{"dataset": "photos of arthropod specimens (BIOSCAN-5M)", "train_examples": 195000, "depths": [3, 6, 6], "widths": [64, 96, 144], "num_labels": 120, "optimizer": "muon", "learning_rate": 0.011, "nesterov": true, "max_steps": 13500, "epochs": 17.7, "lr_schedule": "wsd", "final_lr_fraction": 0.1, "weight_decay": 0.02}
Rows from block 10, named by matrix and row number. Rows with one number belong to one channel. Each number is 200 + 30 x the weight over its row's rms, rounded and kept within 0 to 999. All counts start at 0. After the name is the row's rms in percent of the matrix's.
# convs0: first 3x3 conv (model.blocks.10.convs.0.weight, 144x144x3x3), inputs 110-114, a 3x3 kernel for each
# convs1: second 3x3 conv (model.blocks.10.convs.1.weight, 144x144x3x3, transposed), outputs 110-114, a 3x3 kernel for each
convs0.67,100,231,233,218,225,202,167,239,193,192,151,205,221,172,198,182,138,161,190,246,246,229,205,260,250,196,217,239,207,158,205,218,190,208,220,235,201,224,202,196,226,201,217,192,184,200
convs1.67,098,136,174,211,140,154,196,188,186,185,198,208,191,183,243,197,206,191,224,235,223,182,204,204,187,198,200,212,187,204,203,167,215,172,164,207,213,177,187,178,195,184,162,174,189,155
convs0.68,100,250,226,181,245,222,217,185,190,207,198,203,202,197,167,187,188,202,203,166,163,146,142,173,205,170,193,236,172,198,252,183,177,220,148,145,155,206,163,184,202,154,162,204,186,181
convs1.68,094,255,212,255,202,197,273,230,246,261,207,195,166,238,200,176,230,184,131,190,225,201,181,190,183,215,232,220,236,202,194,193,181,200,184,183,217,152,153,166,146,190,199,190,219,216
convs0.69,101,194,163,194,171,179,191,224,244,190,198,180,215,203,203,191,230,187,173,201,223,215,178,174,182,212,194,202,304,216,159,205,153,133,182,156,165,200,179,171,223,170,172,199,175,181
convs1.69,105,195,233,209,210,227,189,210,235,175,233,211,177,238,184,164,231,190,190,195,196,148,168,208,182,197,214,178,196,152,207,168,132,188,210,195,173,152,170,167,172,179,157,149,176,144
convs0.70,100,164,195,187,179,222,191,195,196,160,195,196,193,202,236,193,200,203,193,214,173,154,194,188,154,203,202,188,153,187,199,209,249,230,212,174,164,172,223,235,188,207,226,195,222,240
convs1.70,093,193,219,220,217,229,168,222,213,197,107,184,198,192,248,226,202,276,220,127,153,141,143,190,166,175,195,199,178,196,196,204,242,200,218,234,161,204,184,203,189,191,197,180,214,210
convs0.71,102,151,200,212,172,189,182,165,184,140,161,171,203,182,132,213,191,166,204,250,201,146,245,189,174,227,185,197,242,191,153,231,198,176,185,183,147,222,228,180,185,213,186,185,175,189
convs1.71,099,175,220,217,172,178,164,186,220,184,236,223,216,201,186,145,219,152,181,190,214,168,241,262,213,198,266,252,216,213,201,227,233,184,253,222,188,205,219,196,220,235,178,192,206,184
convs0.72,099,226,216,249,243,211,205,218,186,171,207,176,175,170,191,182,165,186,169,223,211,215,225,206,214,212,195,174,176,162,199,243,190,224,227,197,274,200,189,202,195,172,188,173,199,172
convs1.72,109,165,186,217,181,185,195,181,205,222,206,200,191,221,220,185,228,239,188,243,198,165,234,192,182,185,169,162,242,242,205,248,212,180,199,169,170,147,158,163,183,187,173,160,180,180
convs0.73,101,192,228,223,191,233,219,177,182,174,173,154,166,237,215,192,233,244,209,148,207,166,214,227,196,192,207,197,163,198,192,173,200,254,207,217,274,163,187,195,207,223,231,208,197,208
convs1.73,101,203,181,161,219,179,184,209,191,194,210,199,196,209,195,233,209,257,258,193,220,216,184,193,196,194,211,216,206,151,191,189,154,196,189,164,210,211,238,200,179,191,193,158,146,185
convs0.74,097,166,208,216,217,231,219,182,194,206,184,200,201,181,208,203,198,172,186,210,204,225,182,183,206,210,208,209,156,165,132,198,162,144,191,187,118,174,209,222,163,189,210,217,245,205
convs1.74,106,237,195,221,209,180,231,196,217,222,192,182,155,191,182,192,205,239,174,173,197,179,170,201,210,186,196,198,211,207,192,182,150,139,171,158,143,166,169,167,189,212,190,176,227,218
convs0.75,095,242,245,232,207,195,187,158,173,154,203,198,175,194,185,247,186,182,189,270,231,203,205,197,198,209,214,207,165,174,208,157,176,162,195,214,210,176,147,156,182,161,185,193,174,186
convs1.75,092,190,177,216,183,186,236,181,203,230,168,162,161,167,183,146,167,206,197,211,185,159,173,187,191,182,188,197,150,181,231,209,203,227,232,198,163,197,197,210,164,171,197,200,189,186
convs0.76,102,187,199,196,175,229,203,243,238,231,165,183,211,144,186,230,195,226,190,262,218,189,212,173,153,183,187,170,190,212,223,198,206,213,195,205,236,171,190,233,168,179,222,233,197,237
convs1.76,100,143,218,203,198,202,145,229,184,125,185,231,235,192,199,227,184,208,224,183,205,182,206,235,217,155,168,166,196,208,166,210,162,122,238,145,161,221,219,196,202,211,215,185,187,186
convs0.77,099,174,190,231,199,192,211,219,182,181,171,148,160,144,164,217,184,212,166,195,214,194,167,208,195,186,234,196,219,164,180,211,182,180,167,150,177,218,197,189,218,208,177,252,228,201
convs1.77,098,191,186,207,219,206,207,271,242,206,177,199,221,215,172,193,231,199,163,223,215,216,209,199,175,204,187,156,204,190,210,160,156,204,180,161,209,208,227,258,244,237,255,228,270,251
convs0.78,098,199,218,215,175,184,221,144,149,171,191,160,182,170,163,186,160,189,176,172,172,149,211,206,188,219,209,192,153,164,171,226,187,159,237,199,202,156,212,219,191,193,213,167,186,215
convs1.78,095,175,150,174,180,165,173,245,203,197,193,214,189,194,215,200,225,245,216,167,211,174,177,193,192,196,212,167,179,183,188,222,186,167,216,231,196,177,158,148,195,171,155,184,214,170
convs0.79,102,211,206,180,168,170,173,174,197,197,182,185,232,188,174,163,179,207,167,220,211,215,222,217,150,208,169,133,112,140,240,177,185,241,202,224,184,188,177,164,172,245,236,230,243,236
convs1.79,096,175,168,160,210,207,177,216,204,201,174,191,210,179,199,234,193,242,286,213,220,174,159,174,161,215,208,206,202,212,218,205,231,175,238,214,174,214,156,223,180,189,238,205,210,212
convs0.80,102,181,192,228,203,238,238,182,177,199,188,201,237,222,256,234,236,260,311,209,194,226,219,216,209,246,229,191,213,284,198,189,217,194,208,183,162,135,155,144,165,222,219,201,212,222
convs1.80,103,162,124,147,189,214,183,173,209,209,188,188,184,204,236,240,252,253,230,216,219,221,211,222,224,215,200,207,171,203,220,145,229,239,194,241,229,160,194,207,196,208,176,143,151,165
convs0.81,099,227,204,254,187,241,237,151,173,173,192,194,173,154,169,185,180,186,217,187,165,159,196,157,177,200,207,199,178,202,244,208,221,193,180,224,220,248,214,163,225,235,202,206,216,212
convs1.81,102,193,188,232,215,195,244,209,207,267,177,170,204,223,171,196,225,202,204,195,204,187,218,225,208,221,244,243,186,185,167,203,221,187,209,226,188,174,173,158,184,212,190,176,191,177
convs0.82,102,179,198,172,217,221,226,193,184,180,169,161,219,181,158,202,185,189,183,189,210,221,193,192,194,199,252,242,187,181,208,271,180,191,190,202,222,145,175,210,184,188,217,180,209,226
convs1.82,094,230,174,213,178,181,229,185,200,220,212,233,275,209,231,235,180,186,226,174,165,149,220,199,184,161,183,195,228,227,226,213,187,194,219,184,225,170,158,186,188,174,191,241,238,230
convs0.83,098,177,249,211,175,230,184,187,232,202,193,174,193,217,186,177,226,192,183,202,202,174,230,265,195,239,245,235,133,189,196,169,200,173,164,187,202,171,198,213,190,212,210,214,251,231
convs1.83,092,220,224,165,233,188,163,228,174,132,231,244,180,222,234,186,200,215,199,169,177,215,184,190,186,203,201,179,168,226,196,217,191,175,212,196,171,189,136,141,161,143,132,191,217,198
convs0.84,100,278,245,224,213,188,180,198,173,164,154,188,168,188,166,145,174,152,135,204,206,179,220,179,184,201,224,231,146,214,182,169,215,271,179,163,178,196,188,176,194,209,217,158,202,219
convs1.84,100,197,211,174,175,207,181,191,221,196,162,211,235,168,180,244,245,210,251,190,219,204,201,196,193,226,208,215,210,223,207,241,286,226,216,245,226,209,154,223,192,169,202,202,198,148
convs0.85,098,224,222,206,224,211,215,211,196,220,234,204,206,231,211,175,183,201,153,221,223,219,221,229,203,254,236,191,202,206,143,179,158,121,199,183,144,235,243,228,217,201,227,195,206,228
convs1.85,101,278,258,232,230,197,150,227,166,131,173,196,182,182,229,166,199,250,212,165,151,147,173,123,137,156,151,135,186,229,210,196,208,204,198,171,162,194,215,186,220,251,238,215,240,248
convs0.86,101,208,203,208,183,191,214,162,205,233,221,193,191,218,156,203,254,221,191,203,183,204,226,230,196,194,185,194,234,291,182,243,208,161,208,174,162,230,211,182,183,188,166,201,222,193
convs1.86,100,212,273,198,194,220,218,198,198,266,141,129,183,176,163,176,174,169,158,164,196,166,183,210,165,186,232,203,220,186,148,251,230,210,203,227,245,191,197,178,208,211,205,150,184,206
convs0.87,101,187,175,189,180,188,169,211,210,212,185,160,168,196,154,179,229,206,143,238,252,240,186,223,217,174,198,188,205,236,168,191,230,204,210,227,237,178,189,180,167,191,196,180,229,218
convs1.87,101,170,199,185,169,192,199,204,213,224,174,176,205,184,168,168,161,177,151,167,196,192,189,183,184,189,201,201,208,227,251,161,173,208,136,151,182,184,208,166,180,207,201,182,182,204
convs0.88,096,219,192,194,220,189,232,215,150,214,165,204,263,162,165,210,165,175,205,211,187,182,184,202,222,193,222,229,221,202,149,222,192,205,222,245,247,179,167,161,159,179,168,212,234,169
convs1.88,095,243,204,184,210,183,167,180,197,189,180,198,211,193,222,188,178,202,140,205,197,211,209,187,213,199,150,158,190,155,183,196,150,192,186,169,189,207,204,202,199,185,185,245,248,227
convs0.89,100,206,211,229,204,193,217,179,174,231,207,211,181,173,170,181,172,194,184,191,195,176,190,209,195,165,195,167,181,194,217,180,201,225,168,188,232,208,197,189,192,178,189,196,202,208
convs1.89,093,205,162,116,183,178,148,185,165,185,164,185,152,201,209,177,223,190,167,169,184,182,168,176,165,166,198,182,182,192,153,187,202,190,213,203,181,193,210,201,200,213,217,185,219,234
convs0.90,103,197,186,179,194,186,201,210,198,179,204,193,196,170,179,168,187,223,229,188,199,160,202,189,183,225,221,189,223,197,208,226,214,165,182,176,245,201,212,206,166,191,189,154,175,188
convs1.90,102,219,243,201,183,201,184,165,203,196,189,222,255,173,154,252,216,130,203,215,188,152,187,178,148,183,183,195,222,215,232,233,216,227,205,207,209,179,160,144,221,223,173,197,206,198
convs0.91,101,177,182,169,184,160,148,182,210,207,200,201,147,224,236,182,232,236,230,174,201,225,209,238,234,217,240,227,243,220,183,227,213,191,218,239,185,195,176,187,199,200,192,231,237,197
convs1.91,097,227,213,241,227,179,195,244,192,200,173,198,211,203,198,161,209,198,198,194,185,182,184,170,173,172,168,174,210,210,158,214,226,184,212,230,195,230,199,213,189,180,171,188,186,138
convs0.92,100,190,210,196,202,193,245,213,215,199,212,190,240,260,208,166,220,217,216,162,179,155,170,168,173,206,193,169,176,171,269,177,154,186,192,190,232,210,201,206,218,205,226,231,237,213
convs1.92,101,168,178,239,168,176,244,186,212,234,213,238,236,207,217,243,227,229,232,210,187,172,226,228,203,239,232,206,203,203,190,183,205,159,173,176,141,179,204,227,177,229,213,182,221,195
convs0.93,099,205,213,233,216,189,197,198,188,179,229,177,135,208,179,173,201,227,223,201,245,251,176,224,255,160,211,247,142,179,193,186,144,173,231,158,158,186,202,169,218,242,180,194,212,215
convs1.93,093,164,157,191,201,213,180,216,206,151,203,196,182,178,201,188,209,195,180,198,186,176,199,174,152,230,208,192,227,211,227,183,212,210,198,174,199,212,191,197,244,209,196,254,221,201
convs0.94,101,180,165,197,192,168,201,197,207,209,178,251,255,148,199,196,229,177,189,170,234,189,178,221,206,202,199,162,179,191,168,181,208,231,207,213,163,198,204,212,192,179,201,161,161,185
convs1.94,100,220,196,228,172,179,221,174,185,225,198,161,192,201,178,218,201,166,174,199,216,228,191,250,278,175,184,217,168,179,163,229,237,207,217,185,207,218,184,219,214,172,231,234,196,230
convs0.95,103,225,208,233,185,210,202,212,245,198,210,216,235,195,246,253,201,229,211,190,215,208,197,226,207,225,240,241,258,242,185,245,234,193,148,142,243,221,207,217,205,185,207,252,224,210
convs1.95,103,181,234,236,208,201,192,222,180,171,235,239,227,198,181,147,203,184,158,187,213,259,240,216,255,266,242,255,176,221,156,208,245,219,163,205,230,284,280,240,266,251,238,226,246,200
convs0.96,095,174,198,144,202,224,163,162,235,211,202,173,180,194,211,190,197,216,216,221,220,258,187,187,254,206,202,261,194,234,162,222,236,177,225,222,156,273,189,203,190,181,209,202,186,210
convs1.96,091,204,171,131,203,172,148,183,179,158,205,187,195,213,204,186,188,199,188,195,189,134,185,160,130,184,178,174,183,187,203,238,233,217,202,195,191,161,162,191,178,222,224,222,228,210
convs0.97,100,173,179,195,193,172,196,192,186,209,206,239,182,200,223,156,205,211,173,202,179,169,154,133,138,179,199,188,151,174,180,192,222,211,183,197,223,224,198,198,203,198,225,180,173,186
convs1.97,097,198,176,231,229,172,243,209,171,241,198,235,242,177,185,258,186,163,247,237,224,221,225,193,187,188,179,195,199,237,196,234,217,167,201,168,187,204,216,225,188,206,202,166,164,159
convs0.98,101,198,270,239,213,221,200,207,206,227,165,236,211,198,215,227,161,183,186,228,241,232,203,209,221,184,214,188,180,194,211,154,150,182,145,117,228,198,234,209,193,232,236,194,198,175
convs1.98,107,162,169,213,139,161,180,139,165,186,199,175,201,177,179,209,196,190,206,217,196,191,194,181,172,170,173,199,258,176,224,228,172,192,231,177,242,184,231,229,168,236,230,265,241,233
convs0.99,098,227,206,204,219,238,224,190,196,207,188,157,169,160,174,186,174,198,226,196,197,213,181,184,213,249,230,226,208,171,185,216,216,205,223,198,199,241,235,227,188,208,208,167,201,229
convs1.99,099,238,252,233,179,204,246,179,204,264,222,225,220,195,207,204,179,214,202,153,153,151,181,176,157,151,167,155,228,168,180,239,206,216,243,228,209,236,234,210,204,211,228,173,200,198
convs0.100,101,220,166,176,228,186,178,212,193,187,200,180,201,179,198,184,218,257,237,175,157,189,214,204,204,242,219,196,229,161,211,198,168,214,239,197,241,225,196,194,168,184,196,188,208,218
convs1.100,101,166,209,171,184,213,207,199,215,208,292,244,141,238,227,175,188,202,186,199,200,215,241,225,241,224,242,240,175,176,192,158,209,216,180,172,166,166,177,159,139,155,135,165,189,166
convs0.101,099,245,243,208,203,238,228,188,198,204,199,207,207,196,217,212,197,212,206,187,224,204,207,252,259,196,245,237,190,236,176,175,267,187,190,233,217,175,205,165,198,227,202,185,215,176
convs1.101,106,179,215,193,191,182,215,162,179,186,156,129,161,151,151,199,145,180,217,224,198,180,193,204,177,234,231,196,236,235,200,227,238,228,219,237,227,158,194,177,186,213,225,196,174,216
convs0.102,099,198,196,229,208,197,171,210,200,195,193,185,178,178,247,182,158,254,206,182,186,196,210,198,227,290,207,227,173,185,142,189,208,189,252,195,238,194,195,188,193,213,219,187,202,223
convs1.102,100,170,171,165,144,201,179,169,206,167,202,204,250,225,200,242,231,241,212,199,194,147,204,209,145,178,178,130,215,218,217,169,216,235,198,181,200,176,218,197,169,218,191,167,189,170
convs0.103,099,194,241,211,187,213,170,177,196,154,232,208,215,203,206,177,232,196,205,239,196,178,232,201,188,224,237,213,225,157,121,185,169,130,182,185,151,149,173,189,166,183,195,203,240,245
convs1.103,100,209,215,200,220,181,164,206,157,158,233,181,159,222,198,184,233,238,174,225,249,234,200,198,186,198,188,175,216,162,211,193,188,202,230,229,199,252,219,177,219,200,168,203,201,168
convs0.104,101,205,215,194,239,205,177,251,197,157,166,201,149,181,163,176,198,156,207,192,184,173,224,217,198,261,270,221,208,176,226,222,203,220,209,261,268,163,166,129,180,201,180,179,212,218
convs1.104,104,174,204,198,195,167,178,195,153,162,170,155,150,166,228,219,150,206,208,216,190,166,186,166,150,250,204,182,203,214,237,209,192,198,161,182,184,205,205,210,215,196,222,180,213,226
convs0.105,103,222,189,169,225,191,206,195,193,200,226,227,178,228,150,166,195,199,188,216,216,200,229,200,185,212,212,202,193,177,161,225,176,158,214,204,163,301,244,188,225,192,182,225,175,187
convs1.105,096,249,278,208,293,256,181,258,253,214,137,167,159,172,179,194,164,165,213,263,224,193,229,208,179,204,192,182,196,187,177,185,192,180,223,227,207,198,213,210,207,214,235,159,157,178
convs0.106,099,170,237,231,140,207,207,167,188,202,212,214,192,231,227,206,214,226,152,212,213,201,219,241,209,165,236,197,226,206,278,203,193,194,184,185,239,203,223,230,189,199,200,173,196,212
convs1.106,098,268,240,194,215,164,155,198,205,178,237,210,172,235,228,211,172,201,244,184,170,173,220,194,210,191,191,178,188,214,174,176,205,212,155,198,215,185,230,224,176,222,216,217,211,215
convs0.107,100,189,187,213,217,184,189,182,175,135,178,218,183,164,218,191,207,221,192,224,193,245,236,252,288,254,241,255,207,191,154,150,206,182,144,211,252,186,207,221,208,196,199,269,244,226
convs1.107,098,232,224,250,191,156,197,220,190,217,225,193,202,203,177,206,196,194,239,190,172,158,213,174,165,219,183,162,210,214,221,175,197,228,110,167,229,201,219,187,237,255,216,267,251,202
convs0.108,099,180,193,179,207,199,197,176,172,172,158,175,160,167,213,177,191,210,195,207,208,183,178,150,193,178,170,180,220,182,210,211,171,213,192,199,235,215,205,183,241,228,213,231,256,214
convs1.108,097,189,207,189,150,213,190,180,189,169,262,268,220,169,212,192,215,215,221,199,160,136,197,172,185,176,174,179,265,206,132,243,219,151,175,186,174,192,222,238,222,213,220,182,169,139
convs0.109,094,220,193,157,211,177,152,190,175,163,181,183,238,153,217,282,131,243,202,176,198,191,214,163,154,217,177,171,153,211,200,167,201,229,182,201,226,233,190,220,237,180,212,264,214,239
convs1.109,101,167,199,223,155,180,210,179,175,224,169,197,195,208,216,188,169,175,172,197,177,172,179,178,154,140,157,163,166,183,195,204,177,202,224,208,169,209,197,174,233,174,157,201,164,150
convs0.110,102,194,177,204,203,213,197,186,199,195,191,186,213,174,188,216,215,208,255,198,227,228,221,198,210,203,196,202,194,157,175,249,195,197,228,241,186,230,207,199,213,201,207,220,214,227
convs1.110,095,236,251,274,224,206,282,188,222,249,306,254,218,283,163,143,228,172,105,186,173,178,198,191,196,150,172,174,213,234,189,220,249,202,216,262,244,230,183,195,219,178,164,222,198,168
convs0.111,101,200,166,156,204,178,200,215,216,255,231,208,210,222,233,250,207,230,240,167,169,174,156,167,170,215,195,147,227,223,225,233,207,207,199,174,190,201,204,225,238,227,236,177,188,212
convs1.111,100,229,179,168,204,165,139,197,166,160,162,165,159,202,170,182,203,172,149,219,221,210,252,245,234,231,224,234,204,174,201,227,206,212,206,208,160,230,206,184,214,180,203,158,184,226
convs0.112,097,210,169,111,207,200,141,207,223,171,236,206,213,203,184,189,219,206,212,232,185,242,205,189,251,202,205,249,170,226,183,201,210,209,167,218,254,207,231,250,213,182,220,229,183,215
convs1.112,096,240,224,210,189,180,192,171,170,173,256,227,228,233,202,212,224,190,187,223,162,148,212,165,157,216,206,187,176,215,220,201,236,225,215,224,203,211,225,224,199,199,233,172,165,219
convs0.113,097,192,171,170,203,188,152,214,180,157,249,214,197,234,232,216,205,212,211,221,222,241,218,200,224,249,210,198,177,165,158,187,194,215,168,205,173,173,204,208,171,172,183,150,183,201
convs1.113,101,237,202,220,210,186,177,211,192,212,251,186,235,249,197,241,223,181,205,212,194,201,239,204,207,205,189,193,181,166,165,149,159,168,215,221,208,197,187,166,199,173,184,235,211,252
convs0.114,101,184,222,185,205,217,184,181,209,200,164,154,187,176,194,196,226,173,174,185,182,181,181,216,199,203,247,176,234,221,203,219,229,239,215,187,203,220,208,243,176,195,256,184,208,224
convs1.114,096,209,229,212,197,189,200,204,203,244,200,225,217,241,239,230,236,227,230,157,160,210,124,145,199,130,160,233,223,216,193,214,200,142,205,193,114,251,235,179,242,237,186,210,204,171
convs0.115,098,226,200,197,276,253,205,233,191,153,224,229,168,191,176,191,202,207,216,206,192,149,194,191,166,134,165,146,220,185,226,200,207,183,199,210,148,187,237,264,167,179,205,196,189,199
convs1.115,089,221,215,167,243,226,190,215,174,171,202,248,192,190,256,220,180,219,240,174,172,125,184,197,108,177,179,99,250,223,170,204,188,197,228,189,220,215,216,256,194,224,260,198,219,249
convs0.116,102,203,175,180,194,198,204,169,195,178,164,205,194,215,221,185,182,183,183,208,222,195,178,203,208,168,167,193,220,200,172,229,195,153,196,188,189,156,166,162,141,172,174,158,186,185
convs1.116,101,150,160,147,162,197,181,178,225,210,182,210,233,207,200,189,193,218,172,213,243,258,214,242,250,238,245,260,210,189,153,188,187,200,226,201,222,152,136,153,137,132,167,140,137,136
convs0.117,097,194,152,178,183,197,209,180,202,250,188,200,182,193,220,173,239,254,205,218,208,203,211,238,233,222,235,209,158,139,127,169,136,128,179,158,158,216,191,219,180,157,225,223,180,203
convs1.117,104,240,274,247,193,212,235,138,155,195,192,197,177,218,209,180,201,173,187,201,240,238,171,199,237,167,183,223,189,160,178,201,151,149,224,203,218,178,193,185,181,228,224,195,226,221
convs0.118,099,190,218,201,246,253,247,252,210,186,198,192,227,182,207,200,228,230,209,180,182,151,214,262,204,214,199,199,233,211,179,203,187,213,161,173,209,183,199,202,177,202,234,212,188,216
convs1.118,098,259,247,180,243,213,221,249,235,242,200,214,197,212,274,216,209,264,243,160,193,166,203,196,190,200,216,213,160,173,128,172,215,225,215,227,231,191,196,149,150,163,170,183,181,177
convs0.119,103,162,201,204,188,233,233,178,203,229,230,192,199,225,183,185,200,204,232,194,241,235,194,231,201,218,194,151,185,176,201,226,211,223,247,224,242,196,196,204,197,202,199,206,215,204
convs1.119,104,175,208,147,210,263,178,192,210,159,180,217,254,214,258,256,246,249,250,179,163,197,186,187,184,171,172,179,214,219,205,209,217,179,223,201,182,189,179,146,187,200,196,195,209,210
convs0.120,099,192,194,200,205,170,158,221,179,187,177,180,161,224,185,233,185,191,216,188,230,192,189,188,189,172,185,193,238,218,225,229,197,166,189,210,186,208,179,213,206,171,208,193,200,224
convs1.120,099,208,209,204,171,187,188,155,206,253,189,188,233,232,208,221,228,181,162,173,209,194,178,208,200,199,241,227,167,164,167,140,148,165,149,166,170,223,190,213,274,220,201,251,226,222
convs0.121,099,191,196,167,204,194,195,208,183,168,181,196,225,186,194,176,201,174,177,215,210,183,179,193,196,189,197,182,205,162,228,206,187,227,195,266,281,182,170,186,206,200,220,224,224,268
convs1.121,106,174,228,202,175,227,206,208,244,204,182,185,199,209,171,175,208,211,216,195,246,241,189,214,253,145,170,249,157,208,183,192,176,175,197,221,195,166,194,211,182,182,191,208,200,214
convs0.122,102,173,182,206,181,216,214,199,193,210,160,129,240,170,129,187,169,186,195,208,175,166,210,181,179,168,185,169,156,219,176,165,233,247,211,219,208,161,208,207,200,239,246,199,218,171
convs1.122,099,146,163,184,194,195,167,202,210,205,240,184,164,239,206,165,254,216,175,173,197,212,189,188,201,170,157,164,183,224,180,190,219,173,206,175,135,205,235,265,205,230,257,229,239,241
convs0.123,102,247,227,203,206,204,222,163,168,185,219,193,178,197,217,183,193,188,165,227,195,218,191,183,176,190,178,180,204,254,223,187,248,205,193,223,189,197,207,187,179,171,183,170,188,180
convs1.123,105,202,163,174,188,157,149,187,187,188,170,214,251,228,222,213,228,200,201,205,256,219,199,213,226,181,185,171,208,217,226,160,185,207,215,206,256,183,191,235,191,201,227,149,189,207
convs0.124,103,227,235,214,181,201,208,188,192,185,188,180,241,214,203,220,210,211,219,210,186,208,225,174,210,203,191,183,156,140,82,139,240,195,175,238,213,199,207,202,188,203,184,210,193,183
convs1.124,106,163,116,214,161,159,212,181,145,172,183,203,275,225,199,250,215,193,193,187,172,188,227,220,239,219,225,246,268,277,265,228,273,256,232,231,190,208,204,207,215,214,209,185,220,213
convs0.125,095,196,213,207,134,159,192,157,188,211,162,173,190,159,169,169,171,154,112,259,223,192,258,232,216,234,214,222,205,255,204,200,259,204,191,231,204,196,216,196,215,196,205,232,255,255
convs1.125,098,219,183,161,171,111,137,181,147,193,218,255,244,232,259,207,282,229,154,200,208,238,222,204,225,237,203,206,189,181,189,172,191,202,198,226,212,197,169,143,216,209,185,198,223,224
convs0.126,102,188,172,196,169,182,200,181,169,182,156,157,145,164,159,184,186,209,193,193,179,165,184,170,169,189,178,174,224,212,146,254,227,204,204,220,186,226,225,226,213,200,225,209,209,195
convs1.126,105,178,172,170,225,198,156,232,184,155,182,184,142,199,196,169,150,199,241,203,235,204,189,215,194,201,225,231,194,184,211,186,189,222,170,138,172,211,209,167,206,238,196,205,216,220
convs0.127,103,240,185,170,205,234,240,134,161,204,237,233,213,224,286,209,205,187,163,258,234,203,220,189,208,216,215,190,210,205,185,194,225,198,186,224,203,208,242,281,206,212,217,208,202,215
convs1.127,096,186,214,210,188,261,191,229,276,199,190,199,163,180,212,218,184,211,196,166,163,200,202,203,209,187,192,203,258,225,188,227,198,162,249,188,204,207,211,197,153,209,207,193,178,199
convs0.128,100,170,198,188,194,220,188,180,222,224,178,207,199,237,214,235,232,220,247,218,200,171,227,233,149,202,214,186,183,213,178,139,248,162,151,198,168,147,194,213,180,228,205,169,185,208
convs1.128,100,174,196,199,193,201,187,194,217,166,190,196,260,233,246,256,195,203,203,193,221,265,217,207,238,233,216,256,176,231,186,203,232,194,188,187,143,226,232,227,265,234,194,239,198,158
convs0.129,103,199,207,235,173,197,246,209,196,196,175,152,165,158,179,168,170,140,152,136,180,204,168,191,209,168,133,156,170,165,118,275,286,125,216,274,237,178,180,162,210,198,186,182,178,214
convs1.129,095,176,197,193,225,199,152,196,199,166,224,231,197,219,236,199,247,218,199,186,220,227,190,204,218,221,203,193,240,198,222,246,244,219,233,270,229,231,217,209,209,217,212,183,212,224
convs0.130,101,217,204,183,217,231,204,227,275,241,222,206,235,198,204,185,151,175,162,226,239,224,206,179,181,191,159,185,239,237,199,262,213,125,199,177,162,247,249,219,195,200,193,199,185,168
convs1.130,092,206,221,161,256,198,197,218,181,160,225,211,143,191,151,135,190,178,181,263,261,241,278,258,217,219,202,170,198,142,190,169,162,172,167,216,228,240,239,243,242,238,239,230,244,246
convs0.131,100,247,252,250,237,273,236,204,212,210,196,195,192,197,205,173,222,185,177,205,189,192,196,208,182,246,260,205,164,190,201,142,146,212,228,195,229,212,241,248,223,232,211,229,174,162
convs1.131,103,271,232,192,258,249,185,213,239,190,184,182,172,182,218,152,207,216,152,182,198,203,210,196,189,164,187,189,200,173,186,166,165,204,194,211,209,185,243,235,221,238,260,217,213,225
convs0.132,102,236,238,197,221,217,215,223,218,189,196,187,169,223,215,174,202,211,208,229,214,213,238,209,198,208,189,197,292,248,217,154,192,174,159,161,214,164,176,139,191,205,133,159,205,170
convs1.132,105,141,156,187,201,191,206,240,226,197,196,165,241,169,190,232,171,183,182,160,162,195,166,169,208,195,190,187,156,174,197,185,209,248,170,258,241,158,168,190,145,165,228,186,193,235
convs0.133,100,211,182,217,208,203,239,159,199,211,189,204,176,214,214,186,203,219,171,188,198,173,225,214,209,191,227,211,225,198,179,185,197,196,151,153,220,158,127,165,153,157,145,166,175,163
convs1.133,104,184,243,201,213,236,190,157,190,158,173,206,182,201,217,185,188,205,224,166,182,189,184,195,213,169,194,194,185,177,177,238,202,155,214,193,188,150,134,119,140,166,138,143,182,168
convs0.134,103,269,240,227,191,155,186,184,182,188,184,189,172,223,186,206,211,189,216,179,227,197,172,206,216,153,159,170,219,181,140,171,175,158,214,196,221,152,188,184,158,203,216,168,181,191
convs1.134,097,150,207,221,99,179,196,172,173,166,220,192,208,192,202,203,180,165,173,238,206,175,218,224,214,186,174,181,234,198,198,196,154,178,187,139,190,144,195,188,197,216,215,189,239,236
convs0.135,103,206,241,258,219,270,260,215,270,216,169,233,212,204,218,244,192,246,211,180,173,181,223,225,207,221,221,201,226,219,220,169,212,198,212,202,163,198,177,174,234,222,201,225,216,207
convs1.135,100,184,211,167,214,239,193,204,258,240,230,231,212,235,231,220,227,233,219,171,168,198,223,194,206,275,270,191,210,192,247,195,238,226,170,184,174,197,158,167,173,181,202,153,196,226
convs0.136,100,151,179,202,197,203,202,198,216,182,179,198,171,187,185,166,230,186,187,200,192,180,187,210,203,214,225,249,162,219,206,219,248,230,178,172,170,216,216,218,212,199,174,177,188,211
convs1.136,098,176,192,188,229,183,179,248,189,236,184,233,209,220,264,186,248,261,198,180,175,185,203,179,178,203,177,156,187,202,183,209,224,221,205,244,203,218,224,228,227,215,168,222,192,127
convs0.137,104,205,220,200,221,236,211,207,224,239,178,182,170,140,141,197,157,184,208,217,223,255,196,176,256,202,194,239,181,154,186,169,176,266,136,223,287,149,180,204,165,174,169,203,192,180
convs1.137,103,192,146,135,184,178,213,215,197,249,193,252,240,254,245,245,228,165,240,208,195,199,218,220,214,214,246,225,122,176,210,128,194,229,166,212,260,194,199,178,168,220,215,192,191,210
convs0.138,101,153,170,217,192,206,226,208,195,247,192,189,230,181,214,208,171,204,203,186,183,201,215,186,202,232,211,208,228,191,196,202,192,203,188,192,175,195,177,167,204,204,181,157,181,153
convs1.138,107,253,159,180,198,158,189,139,176,254,213,185,208,222,173,159,210,155,102,192,215,230,188,180,205,173,158,154,238,224,233,235,203,178,232,199,200,277,223,242,265,189,222,256,209,213